Weights of a small image classifier.
Model: 48-pixel images, num experts 16, layers 12, width 160.
Training: adamw at rate 0.0021, 14900 steps, batches of 128, held-out accuracy 91%.
Data: trained on stained colorectal tissue patches (NCT-CRC-HE-100K), 45211 training examples, 42.2 epochs.
Rows from expert 7 of block 7, named by matrix and row number. Rows with one number belong to one neuron. Each number is 128 + 32 x the weight over its row's rms, rounded and kept within 0 to 255. All counts start at 0. Numbers have three digits each. After the name is the row's rms in percent of the matrix's.
# up: expert up (model.blocks.7.mlp.up, 16x80x160), inputs 0-159
# down: expert down (model.blocks.7.mlp.down, 16x160x80, transposed), outputs 0-159
up.36 098:110194077145147114130109142149001141123088153176159168098120158138147147093104175129152137087168124137124115117141160111087116127106124174143133155110085148112129148222110165108189134179062131094089100144119107182085117142088141088114115191086088121119096147169112106153184192148127140106170110104142184170162085164168115123099168120149101134148108160128189087094119119184158122176098135108148119122128168167135117147123117104129149080182119190127103096098116121119175134100152102
up.37 085:110123166110158152165150120180092122207121136100051175171146130069104150130150054125104145155165143088137162123125166096167097123109065144153133134097116110138105117118093087098121086128120158200140065120113171082132122160181134130192094007129122152112104086092080147165118109099144152115102116142113166164142151083134096117161139119109135133121116150035126130195138128122101153118151164110129141153114124089055106127148168132130111147107203123149089075160129146149100159129128143
up.38 101:133143098150112133137144148126141096099154110091148095119131095178139083144094137085152137111156114165143111125127098141104121092105124127110122143137126169126099155206137145118125109125159178086138126132154064174128142128123100103111158255149114078156121172151159149077082118147115133153151058108110107160130128114129168090092128141132123089229154189162132100097066181143147123145130122130118066057115110155156095124124131178162155119079081175147171091090119127073142137183171118
up.39 099:146140103156105118150138113105141092096143116096145105108127076180151086137102161087154144099167083154142100119119099138122098112121133125082140138118149163148109139196151149122106124129146186086125128113147066177145114135105108147081148255159107069161121154149165154070094132168122141150164070138128124163133124140156171099074120148135137093179147153187137117084085186132153109141132153150166065083135119148182071125114108165108130123110077149173167124107102117075136130166143120
up.40 102:105138141086122116114156163132096146166101146180052075159152155105116178116114073125054145186102196095150118137169144096139103129107094096154086124103117138089083164125052156104092123133089150097169107147090136103115115121185169102239098058150123125128092128097103090155169146108138093104120141126111140103157128099092095115180119110138120124142086173077113112159132129148124138117131124119100198177147146154043156136175147153187126103110152138082121075091158109160152133122153097
up.41 097:137160123175125114138160129113099111109156121102136112109118077192148083130085133097148167105165101157151118120114091142109104095116123117110118140158123148155098132214145126125119115136142180074124125123135092180128129116103107129116151255146102064153109180163152136075075133158139150149136052116121126170147133106118163087083116149131136105190160170177146103079068189142164120139133116142160085076128136157182051131127122152143144119104105172145178087088109132067146111158156134
up.42 096:157145096186130146166140128105076102106152124109171139086100086171144095129125144097142162102154092170158121111101122120108115109127145136100119126141135170161093119213175156115147121138126167114122113098129102206136102129072111150066123255149111081143077119161165146088100133174130145125150074156139148172148112142130174114057154151136119087167149116184170101083094176136145084135113130131153081091139133150222060109117108138119129125113112171177163117100099101097171093153136139
up.43 094:137117198129159150149131116176118142197099130083072166136147130092124141130163072130104127143189127092112185136131167090154125091119084156152131130119111107138106112121120111108095087098140123193135081140132162071146127188181155141173114000116131172119089093105043135133124094100143180105094131128134161160158126095147119094181124130090152133125117139067106110183121118102073134095146153118145143137137119082050117122122173155121119144098196110134098107160132127129089187159115149
up.44 099:141147110146110106139156113087136093111167133101160122121127075170153095145086142091155155087155100163170115125108092146118094106129126122098136134150144169155115116202160133120126123139136178102140125109161090183160130115115096127095140255149095061154131176147162153078051140167114146160157041154120136180148123123128152103085120150131138091173153143176161118094071199145165084138142116143155097076125124152195073122131115163124126125094098153183161110095121115073147107160151129
up.45 089:093127078110138140128168150108086155111120143162088094124159139149101113107145146115168108105117123118125114115213111143063119127085146179129068159109134115110154150130021150105148196140083151119091088188059124120097116152108120096142162170107156085150100164151129124190173162164093147093153126115131148099111096167121139163152121094118115124149075129151130098085114140146141173125111133128067122115163166145081097220146156134182125063157055161188137160156108125152165179108155113
up.46 111:132063105119131125140138122157172126122163113119139102129115113156084096140070183085157067047149125138120121174134123181052128136107125106114164129161136123115146139137132141097094181116165160128150184133121099163140118153112152148110182225075163114138157146158101153087140089146145177129170140069152086148150122143114156099132094131101142101190148149177134088066114136121170146149104149108101106052155109138181109148117078169127176123100074094117185119188132146035116152158150118
up.47 113:127150140088144120126129120175165148165083121097125096113096103113074131137162132100162065145169113045047061156157120112135159117124128098131146105132131128142153154115105106088135169117169107133146152137108112064124169179112153099213112056103171142141113163125103152105170136141143127131099177080113124130158146089123159063250127134117143181113109144127094097137084057091085168112140130130116088107150083109047130132098116174128134131123176137088102137175126132111118144132110192
up.48 084:130146179155164213101121138168148164177170104097157141100116132113122123063135097212121190201153148101174135100122147139142112102113173199157098183142068049150151109128123136157162100103107197110081091155125151176110160092088125157111110071149102162097163086144098134120106178067157114086097129135129090197141115117166074153117137149157131120137127148079139124159123135157108107107080145117127165140110179109102090105174176137120143094112172129135116174117119093172139157133117151
up.49 091:149130086147130107168146114111106120104121112096157116085103086182144100135117201090169107098171081160104119108117113152106133111135129136098126132124140164150101130194144131125153148146145165088126142127120066192125114160070124143082139255147097117152130175184181161092142121154136131140172097118116126161153113150153185075099154147128146089176149169191150103073119147152162134165122152130128063076135136168173060124106091138127130114125094138125176109129102136083149125153134125
up.50 119:086113172121136155084127123108107110192115122157074124204177141098135174140105051163090114132105178100172132132135147118128119078131059150183096133114133106072084147104093148145098126131069178146163100140089151083143133113173148121190146111128075134088138106101071060166130150117157128102116082142125166114154121098129067124115090098160127113116086138110123137151139132134145112086138149135154187140099186096069149153207193160205109146083137099159149152099134132175130172104124123
up.51 105:145172137108149114122135096189164147163087117084129092121122090108084129142141139095180055120171117043028072170158116110138149117132142108124131113142136115147144145116119117092129156111168111123133152150115109060128160190114152077211135066094164154140136171124124153088154134151141128116098177075123119132160130093138173067226113136119150197118128150149116101129091077094088171118147137126119091104142076107040129134094111156126135110140151132079106124178127134099106141126122184
up.52 108:130143062152123119130156158122064146098104157194112136093130163137155151127093175115098153076091173165088129092129138109103175150173151107116132117118121119087124117120127153119137182158099115075145133138045122139125081066118164141096116158122142157116104100085149117179183137156074097110157157116162126121095138201095128174104168118178070170104118113159162141085187154189137149109073104111106108234167146164149145116131120089118179141167099179109129102113127156123185101094117080
up.53 101:148142092171129114138123131108081104087128124134177149084113103196154096138108188092134163107120090170136127105103112126102104117157124113080133121145138172163088094187161142126140127155123154103138103103142093204139096123089126150067115255172104079145102131129177149090112141190111137143157079157145136146118109151146164117072156144171126096159166120187183118072120185143147086131125121153153077122118116138242086111110103126110135138118097157167136118095095108115167082140126100
up.54 099:155144062176162083141140139142075114093104111154143131059105105183138086142091197089125128073119120178095164131127136140102126128157127123103135112134140160148081124182144146132141169159125143087162127096101084190132089106075143145050111222131104123144111121122135153116138126206103137145188115114161119138109101166145174115069184132152107117141129136191176123084162177164164110112099120123132071133169105140200095116108107142106160125139111199145146074104102158101160092112137070
up.55 098:128142115091139142176147122215141152176064108107133090086109101103097129132141143109151092141183147077035091166164134113117140142093125101133156111128114112152132151159086121074092144077159121154130155151082089093099136174117166069198109057102166129136100163141079128101156116100153159135113188067133127158159137090136175081215133126124160137156127168122120094143096108115085156115120160116110075119175083131047103132110132157136139127117160155052116077154140139133125154149140167
up.56 119:126100165107110109109136120145143133162105113154067087152165138118098178109123082172094136149088163107165168100125182088141119133145145085145148104130106171104099132070081124155097143175019125130153096116110187122126118069101135169177113104171087118117115134123157098189121102117134108128113145150129140109136134087108037116151132110184134158085087142109169153148169099145163144148137113126091177215084153139071112136152106064152098140161131057072160143047124143149112122089107135
up.57 099:098118142094168170104180141113116147171115132150136135166144162073133145132120116170086124147121200096168135159158127106139163131098067161210068125137115045048164155093060149101121118093098139158128128150072113111110154141172179099156138094114134172080105081132028078135157141121183165112117106125090158123139134104099094137178138123142143171136079170077077120147118133120108142124105101088104174151144159119051168122147158144162159128093156146124132110129139125175131190129148111
up.58 117:109067112143099187164154153116139171124119143136152158075158141152173129124124152170128158135138129144109135050156117134126116099138155079119082176104079151137144121171125192139139145163110125059014134161081106162094095086089122123102095161125093155056121111138173141138117122092085097086173157178174108180154109190123144136103151119170085143155116137147153122096131148181114119168063166111110100194128169147118090139147140112116170102208117158093130117089125135174168160134150140
up.59 105:136145061152122116118191151112051139109095150223122139085126158139145129125082177113100160068082178166094140080117139100127153147167126121123139098121120133090116126131119172118130173152097112081136142150079121132104082075109143144082107170119132153088097086081155129177191122167091082114168156115179126122090130178117134145093175129167076146116124131157166142106178143197134132131106126119111099212160138176156150127119122087116179146173115203134108093115139154138172091081131077
up.60 073:132094145106124141173150114178103119202133108097084158106158131096145149122162085177102164152161153059142189133138165101160088128110104141155131144102085117147092126109129112151109084119094142148113078123103191083133141168137145118164104022150063177125154078127068169129074112078123142098114149164140100179166109138173074099144106106093132125133113135047163119187124133115096125136121152151150096140142131062059078139149176129121103119127188121151078127144098142111076161099151145
up.61 090:118136140160115122149156125111109121094162115110143085140135074185128091108093136096160128130176106134166117118137107134094102124118145122117094150138109132123116151181123093140123164142123178089097130119141106173136138135091086156118135250144097017176114192168168151080078121155133148145161074137113149171180109117118147073120092126093136098219144150153139094093069186137158122164154136132173089110154128157144014140140123154155130099129090121143186126084122122091147133161158111
up.62 132:124105142096107109118131100123142120173125122147073120173185125114100163113103080181090156143094155132176208120128197109165116139141128111130172105116122142134114101047110111150098127145033126166141110115119202103143137099115101148142124109156062149126144093118161136194126110120097112141116142160115148086133135104124000146110127113135124147098093144100148165154185139130185115113145126146118186192070158124116159119135137079141097150147124050107160171110119145112091128087101096
up.63 105:134137091157122115125175173105061149073108170204119150116119170136140145113086160117096165090086173172098148091128146102117154147170154115126103102124101115088123125115121142135120183160089110090132158144056109137118080082105150148080103157125143138096119095080173112183184120138077094106161159130163128135094141191090155145105166127162075148099115124153148143099186147181137141122069117113117104221159149164147143118137139068116182132206086175114119117120143143163198106084125095
up.64 127:124131112086124128132179128174195142130113137109115056103102099136084098142124156091152073103149142097055054165169113174095167126127161080122129112137147126144135148129121101079110208131182131104156175151089090092140139145079135082138167154106161128153130188134110151068166091149137129144122166035126095131145136104092176059202122141114154163160131135180115099104097098123124184113140135119078077096154107141098112148115062166138170127112102125089163104176135119078142152145123159
up.65 116:128111146067090090121140113124171112150091119169054064172167127119097156137107107128111137147090178099122155141146178110121142148139150036148166100123130178142083138066081124126092174148059125125167142124121157104127125104127138128187131102164079130142142153118174105148152086100130087147107170133109126104152146089117083115170095113165141147106083150130143153141174133135177147138159119145076173206102156118076143147162096080185101125140111051050180149068167137131097097093101121
up.66 087:127098184113176149164136121180096136202116125101051172147140149089104177116160082136084121164188155119109160154138154126153130117100090133141124116090101120127101151124095133090092079096130122181125080122098144053136110176151167112168114001139125163125099083097064128162119081077170160119119134122117167167142137096123082113165141139098131136136125142048112121189127107104116170106120162117110166140151128094044122119154154130119111132097188118120125069145124156141098182123139137
up.67 091:134063147090115097091121107124153112148114113153116082156170107103102151105100100152115155132130148164184185107102171095134142211171127067122157109112124164116144149096088130133116189197026107117143132118145132105125131104105158156115102152155100127134162121157166109163120053132125100154111122143131140141153141112096062078159158105168144151109099160124166172128176089119178142188139082138122165171128155160121083127147052081136090147191098083103138134029138159137110122101085146
up.68 104:093122135099168142152162150091107125134087155127070102149169149114121169134127091099083162200087174109127116146177094122137134115130150095152058113092121136110076177093034112098081117092131144116146099144063094090129106147196173108189108083155122137156086174101087073156131134104160110127087140131072132164122131094113142123149139123143170176106106172119085105172155174134121179152154122146110154169148148130033151132176166121188141140076166138113145093100163112185125138110110117
up.69 115:146154137058132116154125119182141141188078144093127101116112115094096121144173163111201057140158110052048063173157132136129160122143147111132117099114123138154096165109100072058153166089167090139128149125111104088127172211114120077172135093103183133157096186129131134129176142157166135129095209080106155115155144102111148092211127151123148198100113123125117099133111083108095208119146143134102098091132101122087113137099116138126129129134153120095138130172135138123111125133106172
up.70 127:134093158083114095114133104122160126152102127151057097159189141107099165112115104143136137134100136134152181127127193104157136157164150088145166104099106159131116104066080092111113152154010113160144116120128174101136130108138113145136127128159072101132118140141182127195129082125118128160107141157106153105139144102094022115141149105146143179089072130111149149133175111135200149157158105157130187194087166127112119150150093076139092139159106053110159169068117140119084139086088126
up.71 094:127132120144149118131138132118131120124163120084123083119130077173136106131097126082162122129158119154148100134128113141106117117103130111094131134124117152119098161198136146112119118136150186085104132132148070163130161142097123120134142255138127061150120180175135153067058106157142145162144061096120126168172124105111157075105126129098138112209161172166132084074059164145160147154137131130127096074116118172148075140114114183152157105095079150159203090104123121082144138193162127
up.72 095:132149104173127120134136116109114099117146124083143129105127082166144091138096161081159161102162101172152128119122109126114096109135120118104123144144142162135098110202168132111143129147126185108133115107156094185149122130102095134087135255149110067154094167175156158084088122164126138149137055172113136179155124123127162102076147146142131097181163138188147122078093179158158086147143124142157065094126129157205059128103092142133119130102099154175172108090106120100147107144133131
up.73 109:080103164131131128100110131092122112179115129156083127189207147116138179120096070150074138144117176115179135124139158115128102090133089133185105119120125122102078139116093140156101121129056192133154098135095166094137123112169126123202170124133074107109146102103074061176094137116157128104117083154116149109155109095120065144126085110159138098114066124113129136153120151140144112077149139147185190146100184099083168156206176154225092125098134111163124159103115128152123139098135092
up.74 094:126117079169158204118168153127044158107111145175104170117117144134133151108104144149099169109094168154116173084135135097128132118123116141160087142129095094085141129148125147149145138157076128127122120137071132144122091087110156133091111134121160148078065085130112106197199128165107153075168134147145109129103136174107097217100158128182070190141111102136156120128186133165109138107040094069111115191128158152146145131147155065102183117170144162118146113104111137164200113098152108
up.75 099:128121148086123141148158129110103111187108150131069138165138165128109139143165042135049130173119134026161153145134163100165132142123108126155116116072128118138071141112108102119104101124136127171148126115100160097139155144172131102200141029147104171155084083108058146178112120041145094113128165130102129082121126120146088132179110121079125079116106123085095155182121170112109093073141168137134168149131139109073155123130183163141076124073182113135113133174155102145123150131141109
up.76 087:116116168116132153141124126204089121202120148131059140139173140097117171105110053156078181152140151113174199119120203077184101104123118145154150131119101111125079092119099123133089101162088157178150064117135181098140129113144128152163088024161091165117094075093109125179074115085142130110107138154113151125121138108138061129126144116120126092124100143048161146176159132122134115116128131136135178190104125109065113120163164123142089140082183104140109107101138132121109150110136111
up.77 106:126109146077123106123144126126131132190095117179044110174166149129106180114125083149092160160088145119159177112118206098153127162156102089150112124132114162091096145085065094124116146204038130138166089109144159125131113111154145137167120099162094129133132112144144091210131104125136090118115140159114153087111140094092046108158130108193124127099084139114166134151169098129170132155135105139099198197086121144116123133138107076147091148150124095120154158057125168196112106106089125
down.36 078:093113110066127168169128099132122118110117164157102157123173178149134135123094098146112123112082122171165081095128154149168166089204108124072125187076161127121132099101175130103144132162092201140092103197094119147131096123157138088088130136146093147074166109120075152183165130166044142078195132163152140088128126188144117085114154105120086191099084084141147176103122093124107112142126123137103149103119134104077115177147152124130120159130074174147106127190100173130129179160124088
down.37 089:108092094092150103104106116128101169052107113127164191117119148134113126153182199117214118147166066101110104097123118080132210158127133118041120109085112124092134140104127140125163083163109119090137164151104114168082164154130135112155109126144130133157097151164177113158185141119137148168086145155090111078078131135129131078188141131113194162109144085097104150127161070156160180122137093084087149126133092132146137110081083098100072148187183104077107148096128151121159138154119143
down.38 100:113110228154104141086133175131130120097158175140137134171169102194183149158107057149106109139101147161145165124136083131125129119099146116112121163146130157146084117136151149118099084106177152114120142157139145126105125097121120121095091092098103108139111096073056158114096133084109111102156132127109131116203135105148174102123086097075056142133113098138119143187090126143089094064128124195151146105120133189067081142206142162174143118051125097171079100131152102134119074130172107
down.39 102:124113188139096153101152166119165127094161169132141146156188114202181123157080082159096142122109176171164176137134120153127144131101153143086126153131136125155083097107171136132070097130175161109128144164136151149137119065156164123095101114112107108135158090087060144095098125096098108102159137122138128121165119114171162107092084085085055141138140122159136137180089154152124087087129107182172157113126098184095127152214172184163150131054084096151085096159162084112114083136166100
down.40 105:090103116071161104148141141132065141134091134204095155149125131074129159126169140132173107139114099142154108080121194032128169154175132096156128137066121119054129153111095125114134100194062112148133144150068115120126174144131150137142117140154113114136081149133166110178183128128149171158092140167112144084134135131120038064171163129122174171111100094090117157138132075129157169170151073104127153151105111153114098137101119103127109197134142093136178144066109170132109128148075112
down.41 093:124114198123088172067142150148141119084160184141150155160190087174191157151108087163108139130110153165144153125138109136139139128120160123073128158151110132173087123108158124129082097103176153144127134173116155104112116094136152141087094099118105105144153104089079161132102146081090116085174164129115109133179122089167169105100055096093050145134139084147124144164098124135105106082142126183176159107114120191096093142222149158176148107066103098158105096139155077111120073113169099
down.42 089:079108193116076159121173137113156121077178189135133146150199134157188120162080093143080114150081165168136177111130111138122161156138131153078112171134154112154105094096199138113084082117162156136140146187107158129128131057151174139084110096143112127141143092061080135139128127097094117091170157128148130100137119144153161105093089097093067135132122107167149167143121139133142091084137102163140167109113117180100135166211147169119138162081073112156090105171144099118119078147173072
down.43 093:108135101117133109116099105113071144071091133123160175121085143132107116125174201113233123153154055092147056108126127082120189169130120117038108112093156113121136150101143126125188113165122093090141148145105125168094175138128152101149096141140135156138090163160194115147189143115153111125105157165083109083064129159123126079173113167098200141116125096104107138106113080125151157157140127100076135131128078140143124104080074120102079136187185134080109131102144162117148117123095150
down.44 097:124106183129096143095158146129134114096150166132131127154193115171174117159100097142112145142103170177137176154128107151128153138131157144055107139143128127165091119093167126145094082098182156144133138179148166118125111069155156121078083094101082101142143076077083153114105122080111107091169165130126114126167136099184175140091073089075060145130128106146128133158094148128130092086129105172167137107123122219083130137219156161170146122075100094143094086130163082126085081116178099
down.45 096:110153107109112097169144209071113116108097176142148053123107172131191119075080109088140143143119138104124141130124115155090081146077142125108140142104156128147139132174120137111137171114138170111115130175148139162112082128119134097122145161081183126127138166113140100125123112061100128051173148076135069146147128129149161137134120090114081047149089203165115118097109155157110113122135132124074125174154114122137133204129165169180127067124094181162113133148150081155197211138168139
down.46 112:124117190100120139111169200127114102146177139128105129170194137146169092165066067141048117118085165130168142140111144142149128103116136135169123118152118117164114068171191135130097089118165172114162154126135126136153135093143117129096159110109104149127114044069053169125066137099098146134176087106138127105163098110152150112106130108089071135122148147097155153192074160124114046126156117141178181103096142133095108153176180168149136137067105121148100119157132128088121086136156078
down.47 094:126149148138133136090129131126097149108153184133123155168091129145097126135164177149192097149143101071140042125078116102162163116087085141089093108132154111088107174133160162114126116140162082105158155125113084125097186130102135114145123149125149149121105149090152134137149170085205102179074118146059131113109137152090113080160092179081172131086155063083104140150096089178136171103188095122080190095102104133145106082128111135094118117150212096111152143097188167108179096125149126
down.48 097:145165176102127119213156120121129143092093151155131080122138117141145139087142108126124130114061088132076156093135067183119130079142168151206128156129120127195134083126124100130118184175138186129146061133085172141134083133091079141148149145101099086107082155141122112190087161152094098076110136140142108143100088133172129123128137094107088169068108100180120127129122115123110132109103172092134135110177194104087082159158165083141111109131114111159079169158076121161163123162076197
down.49 092:131106185140097174098150176133149118125180184171122156152191134171191152148099068147083123123074152170150150143121111131132140094119166128137132160125132120152106094138185137105061111111171173146162124156106145126148110086142130149080119108118107123116132060077062137148093136098116122099180126130134123086164125119144173116084098120085057147144148117137123129175084139118108096064116099170176162093103134191092091151188143165141161142077093105157082109179165085095133059113174086
down.50 142:104159135131154155106139171138166169179137129127154091111130142113103160065110083131104102097111126116189058122147135101128157101135153130239118149125127070129196091184111144147169154182125181108170114102084167126099174095092137173168157145096101122082137098140142116157087119115157109114128117120161123127161154098071051102199121157133124108150103168092172120093052103117115137128139101083172171109098151155108099156188080133143132122141130098123123170118093127067153176104082168
down.51 092:124139157167115156100127143122102126084143176136144147183100124141107134153184173162209094132122118076135041139086091132146156126114116132109106117135147145099098170115160167143119116142166076114146186103088074118109169153110118113144134146108147121110078148084166154125120164079196116176095097157097127123120149141094113082178079167086171132099153057085111128168096093164143172092214089140064174114117085131147102081141110136120127102149204131120137133084183159108175090120154142
down.52 117:077090098109157202125148146105142169135134197164126166100141204130142115094118152129108133095059134125124114102147172127153155078189144132161150138128082062089159085113147100127146137169080143131121139173058131150121123111128143149107144110088129186094158120134140110202188093109097151051144146159178098108074149162097092103138148129144154155123117100135177130072142113155114139139083074054092137164079132089123130166149098069073151146166129158132136151183165138137168138144140089
down.53 100:077133159120094162121179135130173120087167213152140167162193151161170121140085100155082129112080180167135181115102104150126158144119141135060151171146119114124114091096200113123073100104162154108110139197114162121151119073141165116069097125103102128114160098072066136159107117094077126110161140125166122107131136130151154123100094083081060151134143106151131155149089143127141082087121081149131159114112117167100144171196167154178154137098072110144095115172157108108121088130182086
down.54 097:093106170111104177115186150123163149128181216168104186153165150147159106135087100145075124109044155136136139122119150168133141091133149146127146147139130090122143060109188105107103112131177167140143133167077172132168115085155149153077140107086105154104169074081057147161114118108075141063199145126152119082125126144123136086111121099084034130126116132147157131128085124114134085121111097119132182114099122144111139180177141139132139146088081141152115142204133107103163118133139076
down.55 084:124136175148107143099120112092090160115141187151117204196126118143122142134193128153195099152104087098151059109101121074168151150133102107086080115108163139086120182127131167133136105174123095115139161118123083132112174136107122122134113173130127119131068151114166106148162170104163123151112136179069128112110129158096094066168079162077154144072122048112103120149124068138111154113197074129099190119108100148138098113172107118114107148153178087105124158048159165126161075127129122
down.56 115:155111125070159095153157093110107124097078095160139185099139101094168125150152152176159119155195078147137145081139144053174136159155197085098166102069115141112133099123131080111136047147092116112092134164148142136152139129125128132136070093131090104148104120163150128151154086148141165148070195172125145117119125089171088090132161136110182154126126079100102152166161124115125122185156134125138142155151109133086088099071144094096083203150149086118140142085098092142048127157086088
down.57 097:064135155094175132128107181098137166153137155130138087110156186119131152071076080134129133130128147153231120095164129112080154106118117130191066144125096089102173109168088133127187144172079179135141110155125127157093132133102127131153183158109138109099119140175121040170111114111123135086146099110141124144159127111112059086182108076123102136109075175115137090094085145145137155173120125084161154091121164147093124175153101127177128115117077118125137122111076140098155195176074153
down.58 125:115059149167169183130113168189112158091118155136123196116114155143112146113156161159167075095130100182091069119134149174089124072133104117136122135115117138094105151130115179148134152139144127126102154146081104110110077135085160163101120172081170114078162196119164121182160094130175135099108149137134094135091144157099151115134122146175121159135109073170172107060160070091118210123096141083122118093114127127179094123125074106073177165161122147108161126165157137128218152122147127
down.59 115:075085095112156183132153133122152186142135205163119190099130200120132147078140155137105119096060132111148120110164182133151142085162139139148150151144088063091167082090158103131153125164095168127122101157072166174127104100125144151110146096089135173093171111146124098204176079115099141054154137165182095089084162167117093112143148131151137166097094095146175128076146123134128125140088094060103144134099135095146130154152091100084149173160123153146141154191151161118162134151118106
down.60 082:166121126106145093108101100105071147074115132113162195126131128127089138172170188099186091138161061132125090116102124100125215143159132147026127134069126120102149093142124112106168098181138116085163131142104139186110174137091107111132103146155126124150113172181161129164162146119118139136084166171101103062083126161133146082196166154108168185103116069104085160120151115100137155122137128089091129149160099146143153083061092130088093151167143147089097157145077153127160129140112148
down.61 087:132098192145078177070129170147151104110191171132142140145163099194157118177089082142087139137102149151151161136122128132147132121127179128063141140158114140137082105144167160127097081127159155131121137144132162124120134094114141146104075118113082121122143085086089142115071118087118108102162140137115098145195133090167157133080075113099047146141149090136150139182082144119124086126138085151153164097098101211111093121194128157156157106060119075130081103138173086097107069116194102
down.62 127:161122109055180074177134076128064117109059099130121146106127113079133161142138146152194164167199073137129185115122153091171118178144174107108171113083104133109110109105112071103154059136100130107100102150132143166123123154144134135145089065157119113177117129166145083174167086123123191135071162155124134149098127098171082100130181103126189139137129141087114161158177128103171129212147144124127149138142114133127103105087138104094080199138132100119132124110115114130068132143089090
down.63 121:071073105112148212143150141126130175142138191165127185108133192119113127093138153128115121091065118128136098109163179135163159090187136150147148140113077055110160093117151121129149121173097147126127140161054135163122114101133133174106125110115125177095134124139144117194196087113116154055123158159182071129074175157103097124126142139161151158094114098120181119075132115160126144144087077042085129147085132102144128127144093090077140162160131158137135161176155169120170135154118099
down.64 125:164153214131097128109137150115100103148151162139118145179126120130132115139151073144129088110119100101147092145089089139199148089084107140169122108155159120111111132145170177117109120098179106120159150085116073112172175150119095140138157144109128130130063101045076188110078149105168137176125077129093146126155114125123105089153096166071129141102172075076119154207074114120105082108214098153150190105071139135141099115149151145124142147050158102137130157129167162083145124105145132
down.65 110:140127112075172091127145094140100111135083088172121112117126096057137147144155143190156101134194088150119145107106148067167165177153167082156177089070094108101130128126102122127128088149097111123118136150131151107128162157112132150156074072154099129168086095135138111141155095129161189204050165135116153132130152077164059091140176138127176146147145101084117164163177098101138120166167127110140168138131116166094080076085139094114106179122164082127146121111119122136035146151092090
down.66 085:115133081119151110119112122119073148090105136124143190120091137114106117150182207107204134145167061102148075105115114082133164149152148145047103136096164114089131117130126112122191086163124130080155123145104095184100179147141125106147139111151146150148101146156163114154186166122163132148089146148058101080061110145128145063184126165116211146116125102094109155111152083139139183146144118086090152114158117131166133087082090120092085178165190132104091136103111165123159110160106141
down.67 086:172098104083141134189180109137095108120146096173139145081116134107172114144112148170157148126196081117128146127142147120170161134127193080052197064119119132131130103123127105124128085139119112098110152133123143154149158136146145136125047073110116109152067119130119135140125077105192168168079179130128103158120142074163103145123175147105190130154156079114149098163137128132166094197145121132127155150158094160120086064102158098112122167106210096123109137101107092134042107149150073
down.68 106:071111201098137151121158126127116136185163135155092066184175154126131159068121082152106085129119120084160111124181159124106149130126126100243090115145099100099146130136095178122101167168094143146142136139109129102142135150108125149187167137112105124130071109151105114124104133091174112101093112150114146116201115065107091063198092108106128151114071129128127090155097107091152122151150122121131162142117141162097083167187113112202151154095114065113163173082111168116099154169093136
down.69 102:172155137188108145089141130151118124103170144138135145169103124122123119140176141134154081120121113062123037130099111105146153113093115147155107080146154108094094174133168157145109129136163095108168168086078084107140197106098137139123150164120125153087091122065132165128117174120218149178106094138101140092121130146091125067163105183086182142107152072111122129152075084152134161090191094132118170107091090137149113078135101149057160135115181122107147149098201144111167089076141122
down.70 117:154097127060147086184142092138106086139097092154138148100136106079137157163148140157186146165204094147129161131119151081199128137129199091117199081087107168132107107120101099135144055122102114123099106126128151141156147155138117158145067079146115113156115135125159120146128071143153174167068177163125132129123130080177047098130164118125188133143137113085114144180165135095139115165158171167156144142137143135082093084108148084111094178129139092129162122099109096140032147143107113
down.71 095:130133216148088167062134176134124121100156172138143144166200118186177138163095059155094140122111141156151162118143110131167148136121160136080122136143125173180072114139168145122086083127175152125120144163144133121119125099128113117103103104124088103141117095073083163123093118085112116110160126111110115126207105119172165115108085102082054155132139102120134136171076114130112098092157114184187159111124125179083077144215151174171128119072126094169084105129146104096111073127164121
down.72 094:101118177131090157092179156125157105104162186151136158153183113187176133165089073167094144115089170155143153136142108153120130130131157110076146161128119114163103107096177132126087081091164167130131122165130188104152120074152174128084101118106083109139149073077074133117115121077090131100172156128146124135153123118169169114101082092081052145143137106134148160147121130123142081098142085169171153106104088189090122147201135171156144139076088087146096101155164077108091083103165082
down.73 126:122157128114140150085153171150153153170140122129155078090096122107094144103112097118120093096134135109180050118147131097140184085123154130245130118129161079136184089180139146147180191184129159125190148109087157124123194093119125171167119146091094138077128110134166138152077136102154110121131113118157122108165148097080063105205120183111121117140124155096148123122066092103115135117164115090169157118078122139125090140161096154138138131127136101095107185152096133065146165108072175
down.74 093:062109074048118129167129108114150154130091169125098155110134168108141116051115152122138120127126114130135105115174150156160159091159121106123156125110094109090161082106135134088166149205107145120084096192053120153117127129131119115127195123094115151099108138149188126207189120110084164077169147132147119104098130207120076096126132111128137158129081108150149135092141113142123158156105127110027130124092132131119144178136073094106071125173099153088140172162104178109166172173121107
down.75 106:115117079105186116106126119145071180093072102159136141096101119086080137096163189129189108128162083110152111078128163063094176155160127132126133132098131066056173120136109120128162130196073127125123151137078146156083152135124143142166096117140130145151110147174167077168224154107127165141086147159098130097095133099154105080197147128130166163131100128099110136113157095124158166177114094049079154174137109126128114117077107096100108154192160122086140155112114150123132129133080126
down.76 097:129108093077145082130145086135066131087093116131150192111134112118107124143166187125199120169182054103132139105123136067162178150161182132028144126093152138097111118093142088108165059156089098083117152155131144164075152130130134132142080117129100117161115153179183123152188107141114158146102175177106126094061126120167118090183151128101179150097133089119114156127135107105156150172140130106089150158170101137136118118061086105102084138202159137099106123112098118123126134153089120
down.77 097:167098098081149095162142128131081127130101076179131170103116100075150121131152129159175120142196069141141122094139166047177168126158216081090176093064119140119128098144124098112148074157079141115114149161101145144156173121116124158129079104122097113150081133154166118133140096133153160158066188177144124113141132068146080083170166141136206146142119102076145156146152122107162130196151133151123142146137101129088090093098132096101108166136177084124136131079102090114078140155100105